{"translate": 0.12, "tokenizer": "word", "encoder_expansion": 4, "encoder_widths": [32, 48, 72, 104], "decoder_fused_qkv": false, "decoder_bias": "all", "decoder_inner_norm": false, "decoder_prefix_bidirectional": true, "optimizer": "muon", "grad_clip": 1.0, "epochs": 15.6, "warmup_steps": 120}
Rows from block 4 of the text decoder, named by matrix and row number. Rows with one number belong to one neuron. Each number is 128 + 32 x the weight over its row's rms, rounded and kept within 0 to 255. All counts start at 0. Numbers have three digits each. After the name is the row's rms in percent of the matrix's.
# fc1: MLP up (decoder.blocks.4.mlp.fc1.weight, 1024x256), inputs 0-85
# fc2: MLP down (decoder.blocks.4.mlp.fc2.weight, 256x1024, transposed), outputs 0-85
fc1.903 100:128081092097148064195155145130088128128120151118128128128104168133073085090075083077110128121128134058102128173161120139128115142114128113128115089128128107156109129188125113192083076128054120115148128128140057096084128080178109104143169183152084091128084128
fc1.904 106:174057108088101128112102054142120131128063172093089153166103127162110128152141151128147056113128100170128128126106167128090081180159128094128138106084128174089077077158149154135128117099070128152128177168177128058153110153150170147161108128114078128121143140
fc1.905 101:089185128117143092106081110128146112128098128139128081124126128157128102080114128128087128099063128128120105128152115128128128128184128103128150128128128128100088154209119102128143161085094086128143094128129158061128121143155128171128120166128107159148063097
fc1.906 084:130078148103118182128086086128101128128128128166149128146128066145089128093089097128128148128128070185181146128161128097128128128128153049112121128128106128128083128128128213137155194179114087128128128128180162140111083109107198128170197041089158128128106138
fc1.907 094:096128128190196128077128128090120128158170182204128128128162106128128128069114128097104191126106161125101098128122099128141128128128085166128139116152075191162128128128128128128104095111205106128078128072128128160167128128137128128128128148151128156151090224
fc1.908 098:158108128128128170127172163128158128128128147109125128072110128087169116105128128156042128086094143078155162128116150176112128153128128149062105103095128128118128128142043106138104128128128128178167178102193128179132095128157128128076097166128170128107092128
fc1.909 108:128145131134096128128177128081128196107128128138128128173149128150139092115128120128174153149118128155128128220137176093096135109181134069158128158117128074100087186128118207100129107097128099195128197137215128107128088144164093139086070128128044169168128082
fc1.910 082:096128150168183091128093128128128119151146128128154128106083128111101204087070128140086128055128044136068178191128109128128170128161086128128129162166128128128099170116107074128085144100125185171107128128128121077128100093116128212173128147092181128090128113
fc1.911 096:112097156132123097146178130128128128174128142163171117166173113128154173111140128100073135068137128128109128090153199158189094161128139149139101178098220128128140153128089101128096104115101128098168146128084071168051128100128123168155182161080128058161128150
fc1.912 100:115128128128095123169201195128128128076128185128122097183058128149128128105067119094151070141128122124178162128128128175128128128128072189128160084161126101191093115128128128092083175138128180096151128083103090129128091128083140128103131128151128128128082100
fc1.913 086:027180128102136128174193128104128128068191044124101168124161164098056167064128128067128172112128128055128128089096112167145144070104128090100128106128128128077128105128114128133201128152128141128128128084175107093101184134128080170128094163167156084184093154
fc1.914 097:152128077128146110114128031145135092128124063085116178128118118070128128128128079160146128101111101107128103129118094153081128094137145091152128140138103128128164128158084174102128156207094075128147128136128128160098148129064128143148085128171077117100094097
fc1.915 106:128097106100128172110128096128128110139139162124137128185083128135152093097165179128160128128201068171142128086096123128072128128128099162048128075103106195130113125140093055128128128128128077097142128153128097128128128159087187128090113128093102088128166124
fc1.916 109:085128128149128079158149146064105114145099161116129193128128128174127117128198083103174181128140139150099203107122186107141128101128105128128154162156128110128128128042112138172226088128085117128163128099128128143150105158155128128128128130087133181203161073
fc1.917 102:101080086162128146063128111128107075168138094113170128091128158185128092128098128059117126074128098128167101090128148089133108121129161128142115128110088091128128128128104096102159121087136147128128128169089139058204128161135126199167128131139128128072090175
fc1.918 094:128157096130111152128144190191082128128112148105128134128137183178137177128052158050128128093183065076128095128104128128100128171114167175128075155154147106090128136094130128181123060128152128082102095155075128160128134166068067084206088106110128128077128128
fc1.919 106:137180159054128089128186100128128114180142128097164128104071152092118128158088122109101076139102184167156128128128168128143128047128128128148079072090080113088128113073189084203162128161128051163154090167118128128154139101102176062157128100076152128136111146
fc1.920 110:111097103144109128128106166128088128128126122087149140096109163098128140098157203128088095086110139137091158128086187106169128128106147134128095144128146163128138128138082158128056127128097089162075149177105048097213128158154128128088073170205128079103161128
fc1.921 095:170080156128128144078128108101110172125104174135128121099088110114128128158117115071147128128107128091154128078145147067080128128128128114184055172111130112128128128047152193090128128090128118128149091128128178082128128106128141107128128121054128153153093148
fc1.922 094:128129173128128120146094109187128077123107128138128138175128128138115178128145128086128128078099060128108128163128112150157128128046107153128061128128135128053128128083128083175173065094153173128160128059128108182147161162184147167148123119193128074226142128
fc1.923 094:128128128182063148078158097105128150128165138128164094157117151149147114168144089145146124066152103160156128153128114152184134093101165128029117115128138152188137127080128144144128091182145144128128074110140128096128104136128163114128130128146125128154128120
fc1.924 099:168093092128202153091051134128067194131163075169181105174082156082140128121128158120204128157128128149156128202128128157128131128158075170200126157091167120105138151171102162091128171165128106082152098163128129128140135136128139128092150055128097089152128089
fc1.925 098:182128128150128146128128114106128128128174099128098106087069173106128068149128201128128150080153082118133185128164079128128116164128086081128087093206094140145150128084082128100105113128128139099128136075104128130204091152128148128128128128128168068128077079
fc1.926 093:164194077184140162093106128179152128160128085099135101083084101164133128089078178106128128128085107128081128180146128128119124128152143092118128074150090020062177129128121128128128138147210113128128100128105111122128096128121053207117128085090170087102171115
fc1.927 102:169128113128128113151128131128100193146140087076159167128103186146121075117150165108128128084103128115128128128128140188116111232076169128057128065184128111098078081137143185190128128128104128130150177110128128128147128128144073128085151071157175041078097128
fc1.928 095:128128088072152156200128128128128164114128140119148186074116095062179106121108128091128128100128128128104115186128150133106120123083128128182207150113109128128140126148128086128149049128076103199187128170128128065101176163108131096128161156128128128074100142
fc1.929 095:109128128189057128155160128128128131193160081128140128128102128138128200128207158060128128128212152105209180128166128181128128109147128190128128167089099128128176122156087128136145099175068130084159033103085147157138153194128100098128150150138128128156182160
fc1.930 098:128115094208128108108075155121118062104174150128213151022128145114141161072169081072157128128151153145104133174128128128089140128068199128177072105069068128152127166093128105128185078111128128111128137149128119128128102128128177110094166155186176175158088117
fc1.931 087:162111128085135128128126128128063132128128128132128128124102128128103128152110137181157128060062094203131104213128097089128085118129133102170143094156133133128128135107179128060057156128128101160086164125143088160112128120128188128140150110146128088182110113
fc1.932 101:128128078145157128184100203186083090096128127091128170056128096085106104095167054145128128128128153128128057139137128103128168177114105128169126128140108102105083149128123128128153128128128069122184128172125128141128145158216075209128151115128128179128138128
fc1.933 101:128128128128128175158153148107131169161128128128113102039175140142159166128167128144115128128134152128128063117128157106128114094128132118128128157113115096114148142196105128122150143231092132128091160128121128128127128093105128128149128139109169128128095125
fc1.934 097:136155128163156128192069169128110158128072148128128118171128128128080128156128128121133071128159227118103194128062101128150159094145091147134124152106174128128128128093096189184137128128118160128178169128100128165128128116201128073086128090069105133146111079
fc1.935 106:176171137103156163102093106193075156161179128128195128081176109084128160104180150102124186117085158128163128142128137169128117128098172155094128128140105128101128155081089138178128109128011104114147057111128092152078103094163204106108128141128128128091128171
fc1.936 113:145128000215128128167087128174128128238108088175109155082107145123145141096100158128078144104149128128196154128179111100128109128128119095144128101060116128177161128162189078133111128120128101112128143128090146083091128154173098128128128128185121183097045101
fc1.937 106:083128146128191173128161111100140055128141126128111128128128104145075079134128128114143099179173128128037128148212110109128128128066175168093174089091115101105164128078128115114090089115128112096128117165149153145129134083128106168110137128056158119128074099
fc1.938 104:138097180128103104097151110107114024128094128066128128179142147128128128128101143157128128196128128103128128075171162068156128163050128143148128128195128165128128125159145128094088128098128088113146128128164164128093189152061128185120083088157118224128175097
fc1.939 089:128076128164128128188141128116168068098128128054128149128162067187128159190128128128128128179078089084105095077101128128128143167086160102128128039128128128128128042054128067138066111186128083162128154128128109200128096124116128123128055080079171182148151079
fc1.940 102:085146159128136184211117166145151133189130078079140128103148090086201111153108150128128191087120160128108192169186145110144144074105158169103128108096137117128128082082135128189097168152148105128128190128094128066094119121128047128084098164128128184128142128
fc1.941 095:159149146163159138114128128128121128128119128036087113105128167153117120041087153172158107068058128080188167128128163128139144041185096136128128146104097070149128120129088178102089062128152140128117084135128128128128145128161098144130128115071128167147115020
fc1.942 104:118129150169128128190128154163137128172166101128135128128128095087073128117128090095186128105074105098129091099090069206103148135083176128072128128145183128168157200128065057169128153128180141181196128055177128161128128178161153128128150128128170128128078128
fc1.943 095:128043169087172128056129101128151128171105164147131128199156106191166142128120128090128064160168089118075168121134128167128112128128096144141208128128128128118128128187128096189164167143128164158081103091128097128159159095128128128154162128084161142136144128
fc1.944 111:095145150129089108180168128171128092110111057066114128128097161191111069082155128065137128128053080127148135125064203159111062145128209072154111075128158110116099128128102128106113128082149170173149200167128076128109172128128128128121128092178162156136128097
fc1.945 100:107093108142087160178149070140142188104089115107076128043128134165100128110156092095128073166128128128111173128128182143195128117172090128128069113105160146128128157175174128147170151196128151174094177167091091107128128128087128110128140128142153119171178128
fc1.946 108:097171128163140174128167128128118144185162162111162146070188128106073149128147128118128128139140082128109073128131196144146036107136138104098092128148131182158128124111128078128128122106128090065133179166146093137154174128144161087109156100128154178159107107
fc1.947 101:128104104128180173164167147185128096147183220123128126088133123102128128113135159147128074128115098132170110128168106102128069059164133145061164128128125120176103105172145167091128172128128127133128046115090125128105139074162143128147128108157097070128101186
fc1.948 105:175101197161128188111136165105146078150104060128091161115128147106075128128125112128070128173075128128095096128145073106105085080128128151100128128128133054171106096176101095086150161128110128163128160129151144155187188136128171105152128172128137158155156084
fc1.949 100:128118082087128161128171128102103131128144176079128128128147108128173098087209126128097127128087098085085118111128107167104105106155215118081082109148184217128099159168059128128148119090128128118128170155128128128144128246164128189128128114138160131128185104
fc1.950 094:069128082192160085164143128055128161153088076130093128128086128139128098106128130179128090157129128160118078128193128128128036106178121128171192115142101110128128191128128130128095089109090182128130174095153144128097128128128128087169164081094111157100128128
fc1.951 088:098112152085111128115077128128087136056128115178090080107190076160138128066128128145092133128128128139150086128128128152128176100128152073059224128194141134171111156128128065128105124166180165084139116128147089178128138176095093157164128128128128128128128128
fc1.952 096:102162168128146116163197101147091158096136128092128092188122128129131098113164128078104128151088128084108161128101119128110154128197125128128116128192127159086201071166128236185128128128100138130128128226039112168128128128126095154079159190128128128093128065
fc1.953 103:128165067134128110113128082147209086146153144160077103128128128128165128110128161099131108088139128113136128141135156163128143151101128128111109116165096193129096148098089149078068172108181128104128183100093100142128087095154128121155137109128128152116105128
fc1.954 100:128128128128076097157100148149140114132110125128160147157180128167114128128230071128093098146156079102091064116158104128128136151151128162128128133184190140159174167168119153148128141163134128157147156160205125110128179143192137122154131065128132106064134123
fc1.955 098:132122128143128141144092053128082128128164078112091128128128197117128128128098101090157128189116161147128128128078128128130128044091128153170128151128128104079128138082109204184160073206054128092113128102101128148128128153128095100145112155174146128149128157
fc1.956 103:090128144102128090090100203166080128150142128178181081128105156159153205128063137141128128161114128149163136115128153128125140115097134100128099071108128144179195128098218168026097141128128159133128128128102167143128117168128128114131160097098171082112119181
fc1.957 114:128136178169128159150142106128156132183128128154142147094102094105128105128121128152128128104128128128128161128131182112153216116128098199137175104169053135160040179155119109128098146137077128187104128128092128131148173107097063170155067150100091149128071128
fc1.958 095:119128128128147208130082128128133128098100128144128130089128155051128126134158128128112128070075113100128128128128128158060155056128169128073128110128128128158090128116149135156128074144099095128128128125128128128147090150189149096128128184147128113128107083
fc1.959 108:095157107128128088091186168128172128191102170104128144071102176128168124095128201153128151158156128106166188128098119100131190166188170128116166109154192175128108090169128101128064121138128128196170092160128143059165181048088072132155128128116123099128116137
fc1.960 101:158085128128156139174105104092128128091152152167128128128098112143167161128128128129171079149101126252128147145128097152128097142106050142128128084077128078128128105114079186128128128153076128137128146108102064063069142100207128130083155128075128128047135181
fc1.961 096:158128128125128083128128147091146102111128128138213128098152128124157124158169116165090088073085148128128192123128128135098157167122128128118179171156138143158108163128107128128128074092170128033120104195128140113123115160140166161226128128111128090071137103
fc1.962 095:176159127159086148154128151128128152056156103090128107128079081128093209114106104189073180128160124129128163190128089154128127118151081128094128128099088228085132128091087165108095101128128143163084153106091098174148128128115196107124072128107151164168128149
fc1.963 106:128128128181128097128128141160149132102186155163156147134167098128128128106111164164143151132159128162112163128146141111074164126128128072152191075128128128070128117128107128128088128095059074120104128128071151087069128128087175128112105130089081122132094084
fc1.964 093:145092128128091128183163142128128149170152171120120128100084094128128128137082191128141101194096137128128128128153052205126062087143105065096138119130195073095168128165108145132128144094186095141159088128072131212066088128149190128128115124148128128128132128
fc1.965 101:181128099106128128117152128128148077113187164118128210128110159128128145183107122137113164174168128130128183111086155128128128148174188130110138065128092123128128146091162128054075128143160117168149129114128091161154110030128145151047163156102117128164101079
fc1.966 095:128128054167103128055128129073128128128094139128128128128128132206139182128157061171182084118089132128139095122200158166153112146156104190110139096128128160115181089097128100105108171134165128125193160128128128133128128166128063102100128100092092128128128171
fc1.967 097:119110049133179088082138143128128185177151128128159135168093108147080088182095128128128107158047097128109155128128154128116134160146057167110128128128107151128124163128070089041128171147128068128158098138135128051116147128200114088125107098128173148149160128
fc1.968 104:170076127128149128136124128060142185179107120146110128128153163128217133106179152057098063117150108128101128128128160156167144095097128140144114128072144091115169118097180224105118084161067128105158198164142198147131128092105098128128091146107128128181153137
fc1.969 101:128128150128128135128169128128149147128151176208128145128114128128155128158198099095128128128163112128108084046117079160122128128095143128076128142087169128088095152096128128100155115137082123159128128126100141128188119128074157139070156159162165128069067128
fc1.970 120:117128089162128069128097081085116172128096132095128078128128128128128098128128131130128162109174038139128134110128184128128063093165148128129128174128106159167056158145112141090128121128085136120191116128140148128109157178128109111134086160128128124164171144
fc1.971 111:097128153128128098138157156072086128128163116128148128163128128074170057052141176105033147191158159119205121160128148128110062133139163128128128121128133093110128128137107142071108153150128128147090186049128104074128095128058094163128166128099084178128102117
fc1.972 087:204112107148180128104108184115185143167181173149128128128128128066183091181074090110128128174141128128136128045128128098134070111170128079076128089086128128179154128128126049099181128136131128091142166142128109128128108062153192107113084185100147118128107128
fc1.973 108:128128128156099067145128135080186098128135110092163128104128128212128098076085176118178078169156098128089128128128128128128123114150084128081070150118093128128062154128128128082128128160206127163128060128128103128090150096128144146128117207086168174128128088
fc1.974 093:128107162194147128107128079081105089061128119107074079150128128110138104216189133128118128151120128154128146172173074128128128128098169133128224184065069116144128089128099095183157082128070128128198128118151073201064160073128128105108128128128177128128128053
fc1.975 091:063128128170145176135130165139069154181185159128105083128128119113179128077096128128059128098186061142088134067158128128091104132150160128074082105141169064128167182115173141128141128128091147154175144153128154114181168128119094128152048155107128178159128128
fc1.976 099:161096128148151169128103128072102100119131134080115150079095089128201122156139079097128055087128125132128128144155145128128066165128164128120128128166149153128131081088128128147128128100058146148096101155155163099124091079095157174128092181109128060098128182
fc1.977 105:173176128104184080135160084164180128119054152128076145084155172119148128149128183079070122128091081150135060153190145204128147128128088137154128128151128128159157118100056097128128106097128128128128115128128128156064087111165161128170172112116128091119137163
fc2.903 095:073156150128187093156128144136128123112128176128155094128128180128068128128128148117128088128101172128060151128154128128088153171128079128103184128161159061120128042161114118082128128128181030128109128128167128133128128168144128104193128213128171146128128128
fc2.904 101:128124185104144128128094160087122162128170192128072169161128128128074083128171158092128070118110052128187071098128128128128182117102087168128128097154159128075155152138101136128112128102188126128094171108180151170113153150171181150142086153128164152128189165
fc2.905 102:176157110128128111087083128141151122177145128128114194128128169143178128108128175153104164128128151135135144152115160096075148101122164128128097070111163140083158101110147093086137105185105114156152115138128131138125133061128083090166128128097131106138128145
fc2.906 093:128163166128105133095128177201083180126157166137128128110128195110153089081116128155075128063128166128086072150101128128128125128128149147128085128153128192128127148108128128161181171128093135128090150091167102141166128103085058128107128135128139183056128199
fc2.907 111:169148109117128128074180110123159092176105151132164182128128137095040091186157128129088143086166128128128036153080128164162128107146079102159167180123128156128113126088128088134091128064128156150128087128191099128093118102128113064077092170188121128176128153
fc2.908 091:186072149066034064128165128031159128128128128156083112057103113205087146165098142172126128096098062128128191134109170152128161128164128085090115165081113132128128174128170128128107143128128110128113128084183128124145128143128117138070161168137143099175128103
fc2.909 106:128064128124144124083176047128101083155128140116167128115128075128117128105162145136128110084128128137144128095170128148142177109080113149118114082114128174156150164181107145167152077128125063095130089073049091150128128156136055110128045165065122128128051128
fc2.910 084:116158128084182128128178151170128128105114128207072110087169128104165147128121113128110187128133077129141128103142128128148128091128128128128082128128128128128150110128148159089142128128098128049160087155189128196179110120121128128125131128128163098156128128
fc2.911 103:144188104128154151084128103112098128146111128128158066146128159089098162130064151161074113091179095128126159128128128128128143168113095160110109040128129169176154128084095061115128128179106154079147187169167128096128139191128128079068120077164128112063135059
fc2.912 106:108168128117087186115128143154127128128128147029175128091128177128166155128128072128072168128157168142128158128159057141122128128168081082110128128211081113142128114163128150128153128086128128128100131128128109143218128128094153110094200161167101128117133142
fc2.913 090:064128128099159128128117154073105172128168095180105139102169134090179061128128115128128089119128128088128123191128124255083187128091128144077104163154061131172163143150101117161108116035141128128173116095161121131128149128083101128128102156170111128087053128
fc2.914 096:128170175128128101093128095128128132108128128128128055128116128166128128128162147082128069128128190092169128094158094128123108128157129105063118128128136165109128128078139163071118128173128121089155128098128128076085144083074137160111146174052128177146073205
fc2.915 105:128074102145145190076128069158128112155151160110207136118140128147106111105128207121098128139155145177194128086103118153105128096159110128104128128097084111093188128128128145123128061124128179128080128015128068101190128167099106153128128163107128095163128098
fc2.916 110:104190109128128091138128167169128097179128128128143140100148114135097115153128164128100128112091153108119107150061116172128153128150162128203151139090149128128089128051081107117128128104127128178128125136157171128149180134110087156112112110113098150128118102
fc2.917 099:118080175146119120115128154128097128128128086128150172163119139132162128080128144128128128172157102123145143120169115159118128128133081051128128109128115139113128128128086096128213062065120128144110170172211105128080117128108177128128208128077128186078128148
fc2.918 093:149060080192128069128137086136128084109101128112095128139102151143191076128169128084164110088162115128105120128115175180128128154132128128096191128151064170141128128134128128178078068128172123153109095112180186075137090093128169128147083146177128128131175128
fc2.919 108:103128128140105157084128074166111198128128100107128128128142118128152131128109128136128128103124185100138128081141174113128136111142128104076083128172145178106128124055128121219128110112124115214128097167110086158128128128099193128098126182128172128101163152
fc2.920 099:128157161095120180154108128107106134110170128085097114160185148128097128153061128110128116128150108145110054093164130074107074128118110168104174117128186128138112167170125159128245107154128128185128094128128128128094128110105175109161146178128128151118088128
fc2.921 091:087128128128128183128100159120128191128108117122128128135100044138128079128153103128170156196140128128149128146106158128107128128099101135128128065084128093172128104128075137187076128156092128122102128125160128164047128115095142128145128128105113128165166157
fc2.922 095:080101165128128112081119168128128128150128158120159116128128118073122128128142133207051094088128077165159082128128128128128128188070128057128128172147128128132186128092171041163142161128128174109057128128188157149174128128128130128128143128111071178094128128
fc2.923 088:124216103165109138128128128114111081128174082128180145111119152128128050130141128151165128165128160128119161131097128118128101240128128187107108128102146163047128147146196095130164128196112128128086213124134117106073128193102112094150128090128096128084128160
fc2.924 101:110113096107119072142128128138175103146207123128115128128055128128215166142085157057054128162071134114157128100173128137128095128128179128182128099195128167143150143168083094142100128172153118128145152163161128111128084128100115089086144128128128084107128102
fc2.925 099:112096195128099128158128128126128152128162128128128108103090161088159162115128128128106060147143105120128085151108083109128172128151202078128192156128128080094175096083157102147155128104074096128128137128141145184172155128134125181128128128128152128136193108
fc2.926 091:105137128102106197128087128200153128126166111112152128128128128120092128153128128130121111170090046090098066128132128174128128156165128167128128130145132085105040198209127148128195113128128156137128128128200128095128114108084148165099130142128128098128014072
fc2.927 095:112128082114117096110088125156090128129186083128128128128128084179128167120089128118181148128131116150134165128132128128102118097068150128159128128088185082128128154120135182069153128128128146128083109210128182181128128112128148105205128049166164165134163128
fc2.928 098:143045107186128177128128128055150128128113139111128153128137142128067104147193076157128089143150137200076128128156144160146078153128128128087133105121128080148128205091127136125128161164187144098128182092075128174201095128076087094122134128208086128080165161
fc2.929 095:128128128128097100155074211128165103061128011128078137146128172153167128066082048193175083128128124128136133128103177152092152128141146128125092145152128160185128128126128144111128128109152128124170092102191172162128128128124097110056106128146110149128076165
fc2.930 096:093150128128128081113079135160123231167128151090128128128178128162128059103128105128136115156130119128128101128184066162105128128161115076128049092087128128105128146132133095152082173096128128176086144128170148071029128128173128128167164117128100142099093143
fc2.931 094:128128047128146071128128124128128123117146128082128128128128128152128160128130085092155182178128128035128128162118091065165164075151128096112176128164141124110106071108164093092147122128128189160196072152106106128167094206145121128155177128103100094080197128
fc2.932 103:095128138106160128059181101143125128130104115118101171203128144109128181068140077115096190154154128118115116177128107063128159128128171154079128141151128128128137106154128128169088138134094165107161130119128146094170155190091090088143128046178170094176168057
fc2.933 096:125140128173155108081084128081182125096185113131128148128105128144156128128053128132128163128099138126128128137128059128128153145146188128089146128113149167096049128176128128136135081150114145128128166128156128119109114128128128128133118128128150128089120128
fc2.934 102:091139128128137166116128173153127128103129128128118112128173169128102112166097086128146128081128128100116107066152094128082113121128128154070165147128169128056149056116104093108128144047190145130128128128128104187108107128128128128098128151128128177147142117
fc2.935 110:134129128082147140067174101128147164128107090172128128133139128139128168128128157109196123128128153103081128128158201113150077102085091065191169128128203128128113171162155108088144128128098073128077082149128075171166128079082128128155140126175117165142136175
fc2.936 103:187113175134128128116164128176128128101168128080128081155138128099128111165147160128071096165162128070236128101161166121155106109128154128037119120158128093102143062128084107185115144181079116128103128116029157128098176104191155128128156166128085128123115123
fc2.937 120:128135075110108075110128144128152093088172128145161128079144158089140185116072089128122114128158108128156128128159128128186138156163086126152153098129128128128212128164128144128128127157128145073176149104121177142158047179151114145128108147171088111128128128
fc2.938 108:138140128107128128157164128129069128128090151149128128085110128077113115094128128189110113128109162176128083153190128126103128128188106132124127150142179083128167138093097169073159074128210160128128100103180116088161151128128154091121202198113074127099098184
fc2.939 115:128157172163128135128093128128100099128128128209128102084128158155072128089183128207100126102089095104145128145162089074146147186148128153093107133171128114156128135112075182163126155161128069118065123128128128166128128121178105104128108123128093169048128100
fc2.940 097:116128078090159128087128128128064126128128181128169128134072127128128165116098086128128159128105053128104104095128208128141128100159128079128128150128128109091128203158107128161172128089095164145150084128128169098169085128064139128120128128132096077208128148
fc2.941 096:128036171111099130128117086128154128144065228128183081114128128083128128146117128092078155128145165091128110128072165172146128118128128128128097143128155128128128142128128128156088207084102128132128183088100081101128128128171177128128139173134209105128128169
fc2.942 104:128164128064109128104128128128184062128067121132074123055103079128064071128201169128128079128066164145049128091128128128128114128148081119156177128128062074159128128107150130073094071140128128128128128117128153100107184152128178130128109150135143232128128167
fc2.943 120:128128094076125076053184175128128128169091062173128096171109151154095165128098133123128088118132112150121128157128096146128166108180143128112071169199128126144128097128128067124103125111113174140122165105197089128128173128065109144184108152128089164135138169
fc2.944 098:050128128112128128090178128083128171049128162149156090092120185128081057138128079128128128201083128162128128138102150182189173186128128120115152135128156128138128128137128169135092128152128151097092079128074102147160090150128128116128109080145110107129097202
fc2.945 097:128097107119128164113128079165117120123076158155074123128097155128128082185032128163088140101128182188128128128168179092128097140099005128128128105128128175143128101111150174128101128128105173098128153103110158128128082184094128166128128128179134119166124065
fc2.946 098:174079107118157073071137065070128128128121106128138165173128164124146128043128064108178135128163106128196086173143148144110212122175081096168128083118103071153128146128143090160077160128128128080082109128128093128118128188110147128114123098128117082175128079
fc2.947 102:148134128163140072153175106137128152115173144076128164076096128136132108114128099115114153137086128122128128122103190128141032128128174128188128128132127128074190065060128128177153155149149159142128128111128146129128105185149108166081153070172048100234185105
fc2.948 111:136103113107102138128090128123151136090076165128040152174128128147109163095128174160173128108101131190210136143088128096103178128080121103148148128075100136128111193156143136128213148137139074120128187128128072128159149128137128128147128128116184128128116128
fc2.949 102:166093128193128128155128168094089128155116142128128128071128073128110064109078107142128147128180128226128128058109153199080084125152148128102078107128128128128128128097128183149109174128092154128128128128128149117140094128188128138154111128182102128112128128
fc2.950 098:085132093104128096120128078156128140160158136083085149170134128213090112152198128120135169128118155042133175164158128128128128113128128128128179128084128190153191106128164128120104098104142128117161145174115169128134111083155155128128106153178078154169142071
fc2.951 102:113154154118197140182128147128115128067196167128118145128194128161171163128128205171089121066105079128103087128090128139128170191158162141128082078114113128128089128128128128141132160128170128128071142128128157084160128078128128170128116128128165128085128171
fc2.952 105:128128128168050128093109101099111138128128097128128128063086128128066093128155109128135095077100128109099118093206153128089093128173102128132138165128128199109139128156130048128107140198090128182163086128075110138093128092128062116107159128128152168128142128
fc2.953 093:128128125134092096155128074162128128128128128151143078102127128117106128170174128128150084101187128175065128128071128152182128150086128103119128187199107139128078062128104132128128117128128042115157128097128128178090128149141080184114177079166101193065128128
fc2.954 095:045128128128188147128128076118128162128128128089130160128114128088189128033032170130192187085128180087142128095128164125194113141131135149152128193065139093178128103116112128114142128092108128117128113046128128131049128118180128128165128168128151113120163186
fc2.955 089:154123181174128173128128128151155125103155065132095128128046150085128128116076128128128182146128124082225105128158203124174082128128095183128109144128128082206059126128148128088066088091144128117128120128128128141128128095232129128128128164068174091128166140
fc2.956 095:128074128180128128128081167153079113166123128110098219166168170094162150090128128128180128071128071165136128189148146101188175108128127128171128128055081137120144161128128128114139128128139099146157093158155128069102128177158128128128068115076152118128154080
fc2.957 112:154128094119161107086157128107128106142051167128111128123117140148148152111131128128134128077128145128128128066066168122128120141147181158128182128192181162110098128158199118169097093070155072181090102128128167128040157104128074153128128128076113164142171147
fc2.958 100:107113069072071103095128103096182128128137127154078100162140095143155130164128128170194128104175110108128149128113128100068164108112059156042141128098146107142128122169128170102128107111199079128145073149093128128129128159086128086114128098149128143143160218
fc2.959 110:128114142128103146125115128077201008073128195118128096169106128157177082092094128156077128175128128164128128106113128185095141082128128172111187142115143128138145216160128084112113130091174086175128078123114110160128168154128113128128163061121150128128130128
fc2.960 099:108209098163126128072148145158128128194142139128148128128142128127088130117094128133128180070149105142073159229110128083128091136119164073128086127108117128105120190118128134095153128096128089161068111154172128128128098147141126110066128170128068086128113128
fc2.961 086:128170128128110182133150045105128128177186152085128145128128128060093074115128080122128166158128109091192125164147194120195121128128094153232078112179070128128128098153141199128128068128172098128184125085187127128139085114128099087092128117128128084128130163
fc2.962 115:045128128187093143128100128169147077128180172088154097128095145128124150128127105099095128128128137107144201149128119128128117128171128108082144177173104128128175124128196090128099128064128148138128128099073067166083105128172135115151128113094128174137128205
fc2.963 108:128135128107128157128160129128103176150097186137159123103128088101156128154152166202128128128107135128128104159128128131095073167128120138123120105128128150128157088096094128116082075075128105140111128128128172162190128128150089128103128128177104128106091137
fc2.964 096:111079160138093128128164129128145068145168061255140081079062128115128069128104128128140128197128128148082128128128128128188079183158164128079128128128128148128077180138161106104150144098128155128128174128115178101128179068128128139128128101128095128128169099
fc2.965 093:128128164119097142097185183142079128186105100154168163046178157128128145157103102088117140123106092102109128138143152128128128154051093075070131128102128128090112171175173167157188155159061128128128104128128039128086090079128142099086128128082197146154128128
fc2.966 099:059128128147128056172155119166100128156158173157128128206090128131142128106123145119088128231110172146106118151128108157120133128128090128098143147128193128128201160142162110128070110071116187128135105084141099128128165104095105191172095128106128128149167141
fc2.967 103:104163058177110128128168161128076104128173128154128112173089197154161128110152138127128128080167101128128128104128096084143128153175145114135087128128034122118174128177106093128127095180146173128145122133092153145163181128128128044073128128154095145108177084
fc2.968 108:137128162129194128151128107100128099128152128101128128142178176101128112159102128077118150035074178118161115080179114189128099112103184078128128082128128072128067199141090128160128153108076166103149192129098140147128149148128150148122136124173075141192085097
fc2.969 105:083128056092128133086062141120141142128049141128128169128135130144128128167138162128077093206164100050078083157159082217171151103124185111099175173128112128119128128128188143080136128112128164128069067122151133104160113084082095128081125156128103137088074096
fc2.970 110:150181111128128127107150128128158143101176167072135101081130095148128098113204128147093144157128106149104180141128161143153128128128158075167143158087142187073109090180128170185093158064128128144171167128128126128198199116108131128162142100049128128128142127
fc2.971 104:167128128168175128088128167090084158154073164053055091131100128118057112128186088128146104098140195167081128138119099128122128128128130128111128128109097128128128135095082140092095129128146086098128140159128126092177176128177106128116106084092077099128150137
fc2.972 092:153128143145091128128184128121111058122128194146138126128066194083131128128146088147126173128128128052113128036159093128067128149128139195071085128088128128192146111128087054128128084133123128128188088172159112160165125097128130128131103128101128119069126069
fc2.973 101:128139090169128062116037128071128128128091151128066157128128128168128127150128090112097128178098128106087128128128185147128103079128109109158128134160111211118193110185087088104128128074189148064128117128132132145210073152161090158133141122121082079167205157
fc2.974 092:100128167101099128111130174128128081103053098150182128128128128087079124093155188171111176128128180116172128169071179152128185140128077146147096128128075060165106102128139149128128177186164111144118175108128171128137128146134136147153173128091154078164125128
fc2.975 095:173114128128100184152136155128106177176116166204128122111088128187169154151128177128128042172103128128052155128140081108064120158128128061149062110128191076154074128128145139146159145085090128128155153104091069104139128201145092128177128138128128181107100187
fc2.976 101:146128178079211191128128140138128101144187165156124181128045176100091171088128128150128083144128128191092063118149170093128149054139160128122128128104112170192128128128128128141075128099128119086128128074137147138128145149122088173188081163189144134174120095
fc2.977 105:128185106128119167128159136171128128144137151128151150107144128092100147197146194149072089128171104102128115089077159128105170152155135087172128100129128128128128164144189128187071166135160112160133128128143097128128099150128186101086034099092168185062154196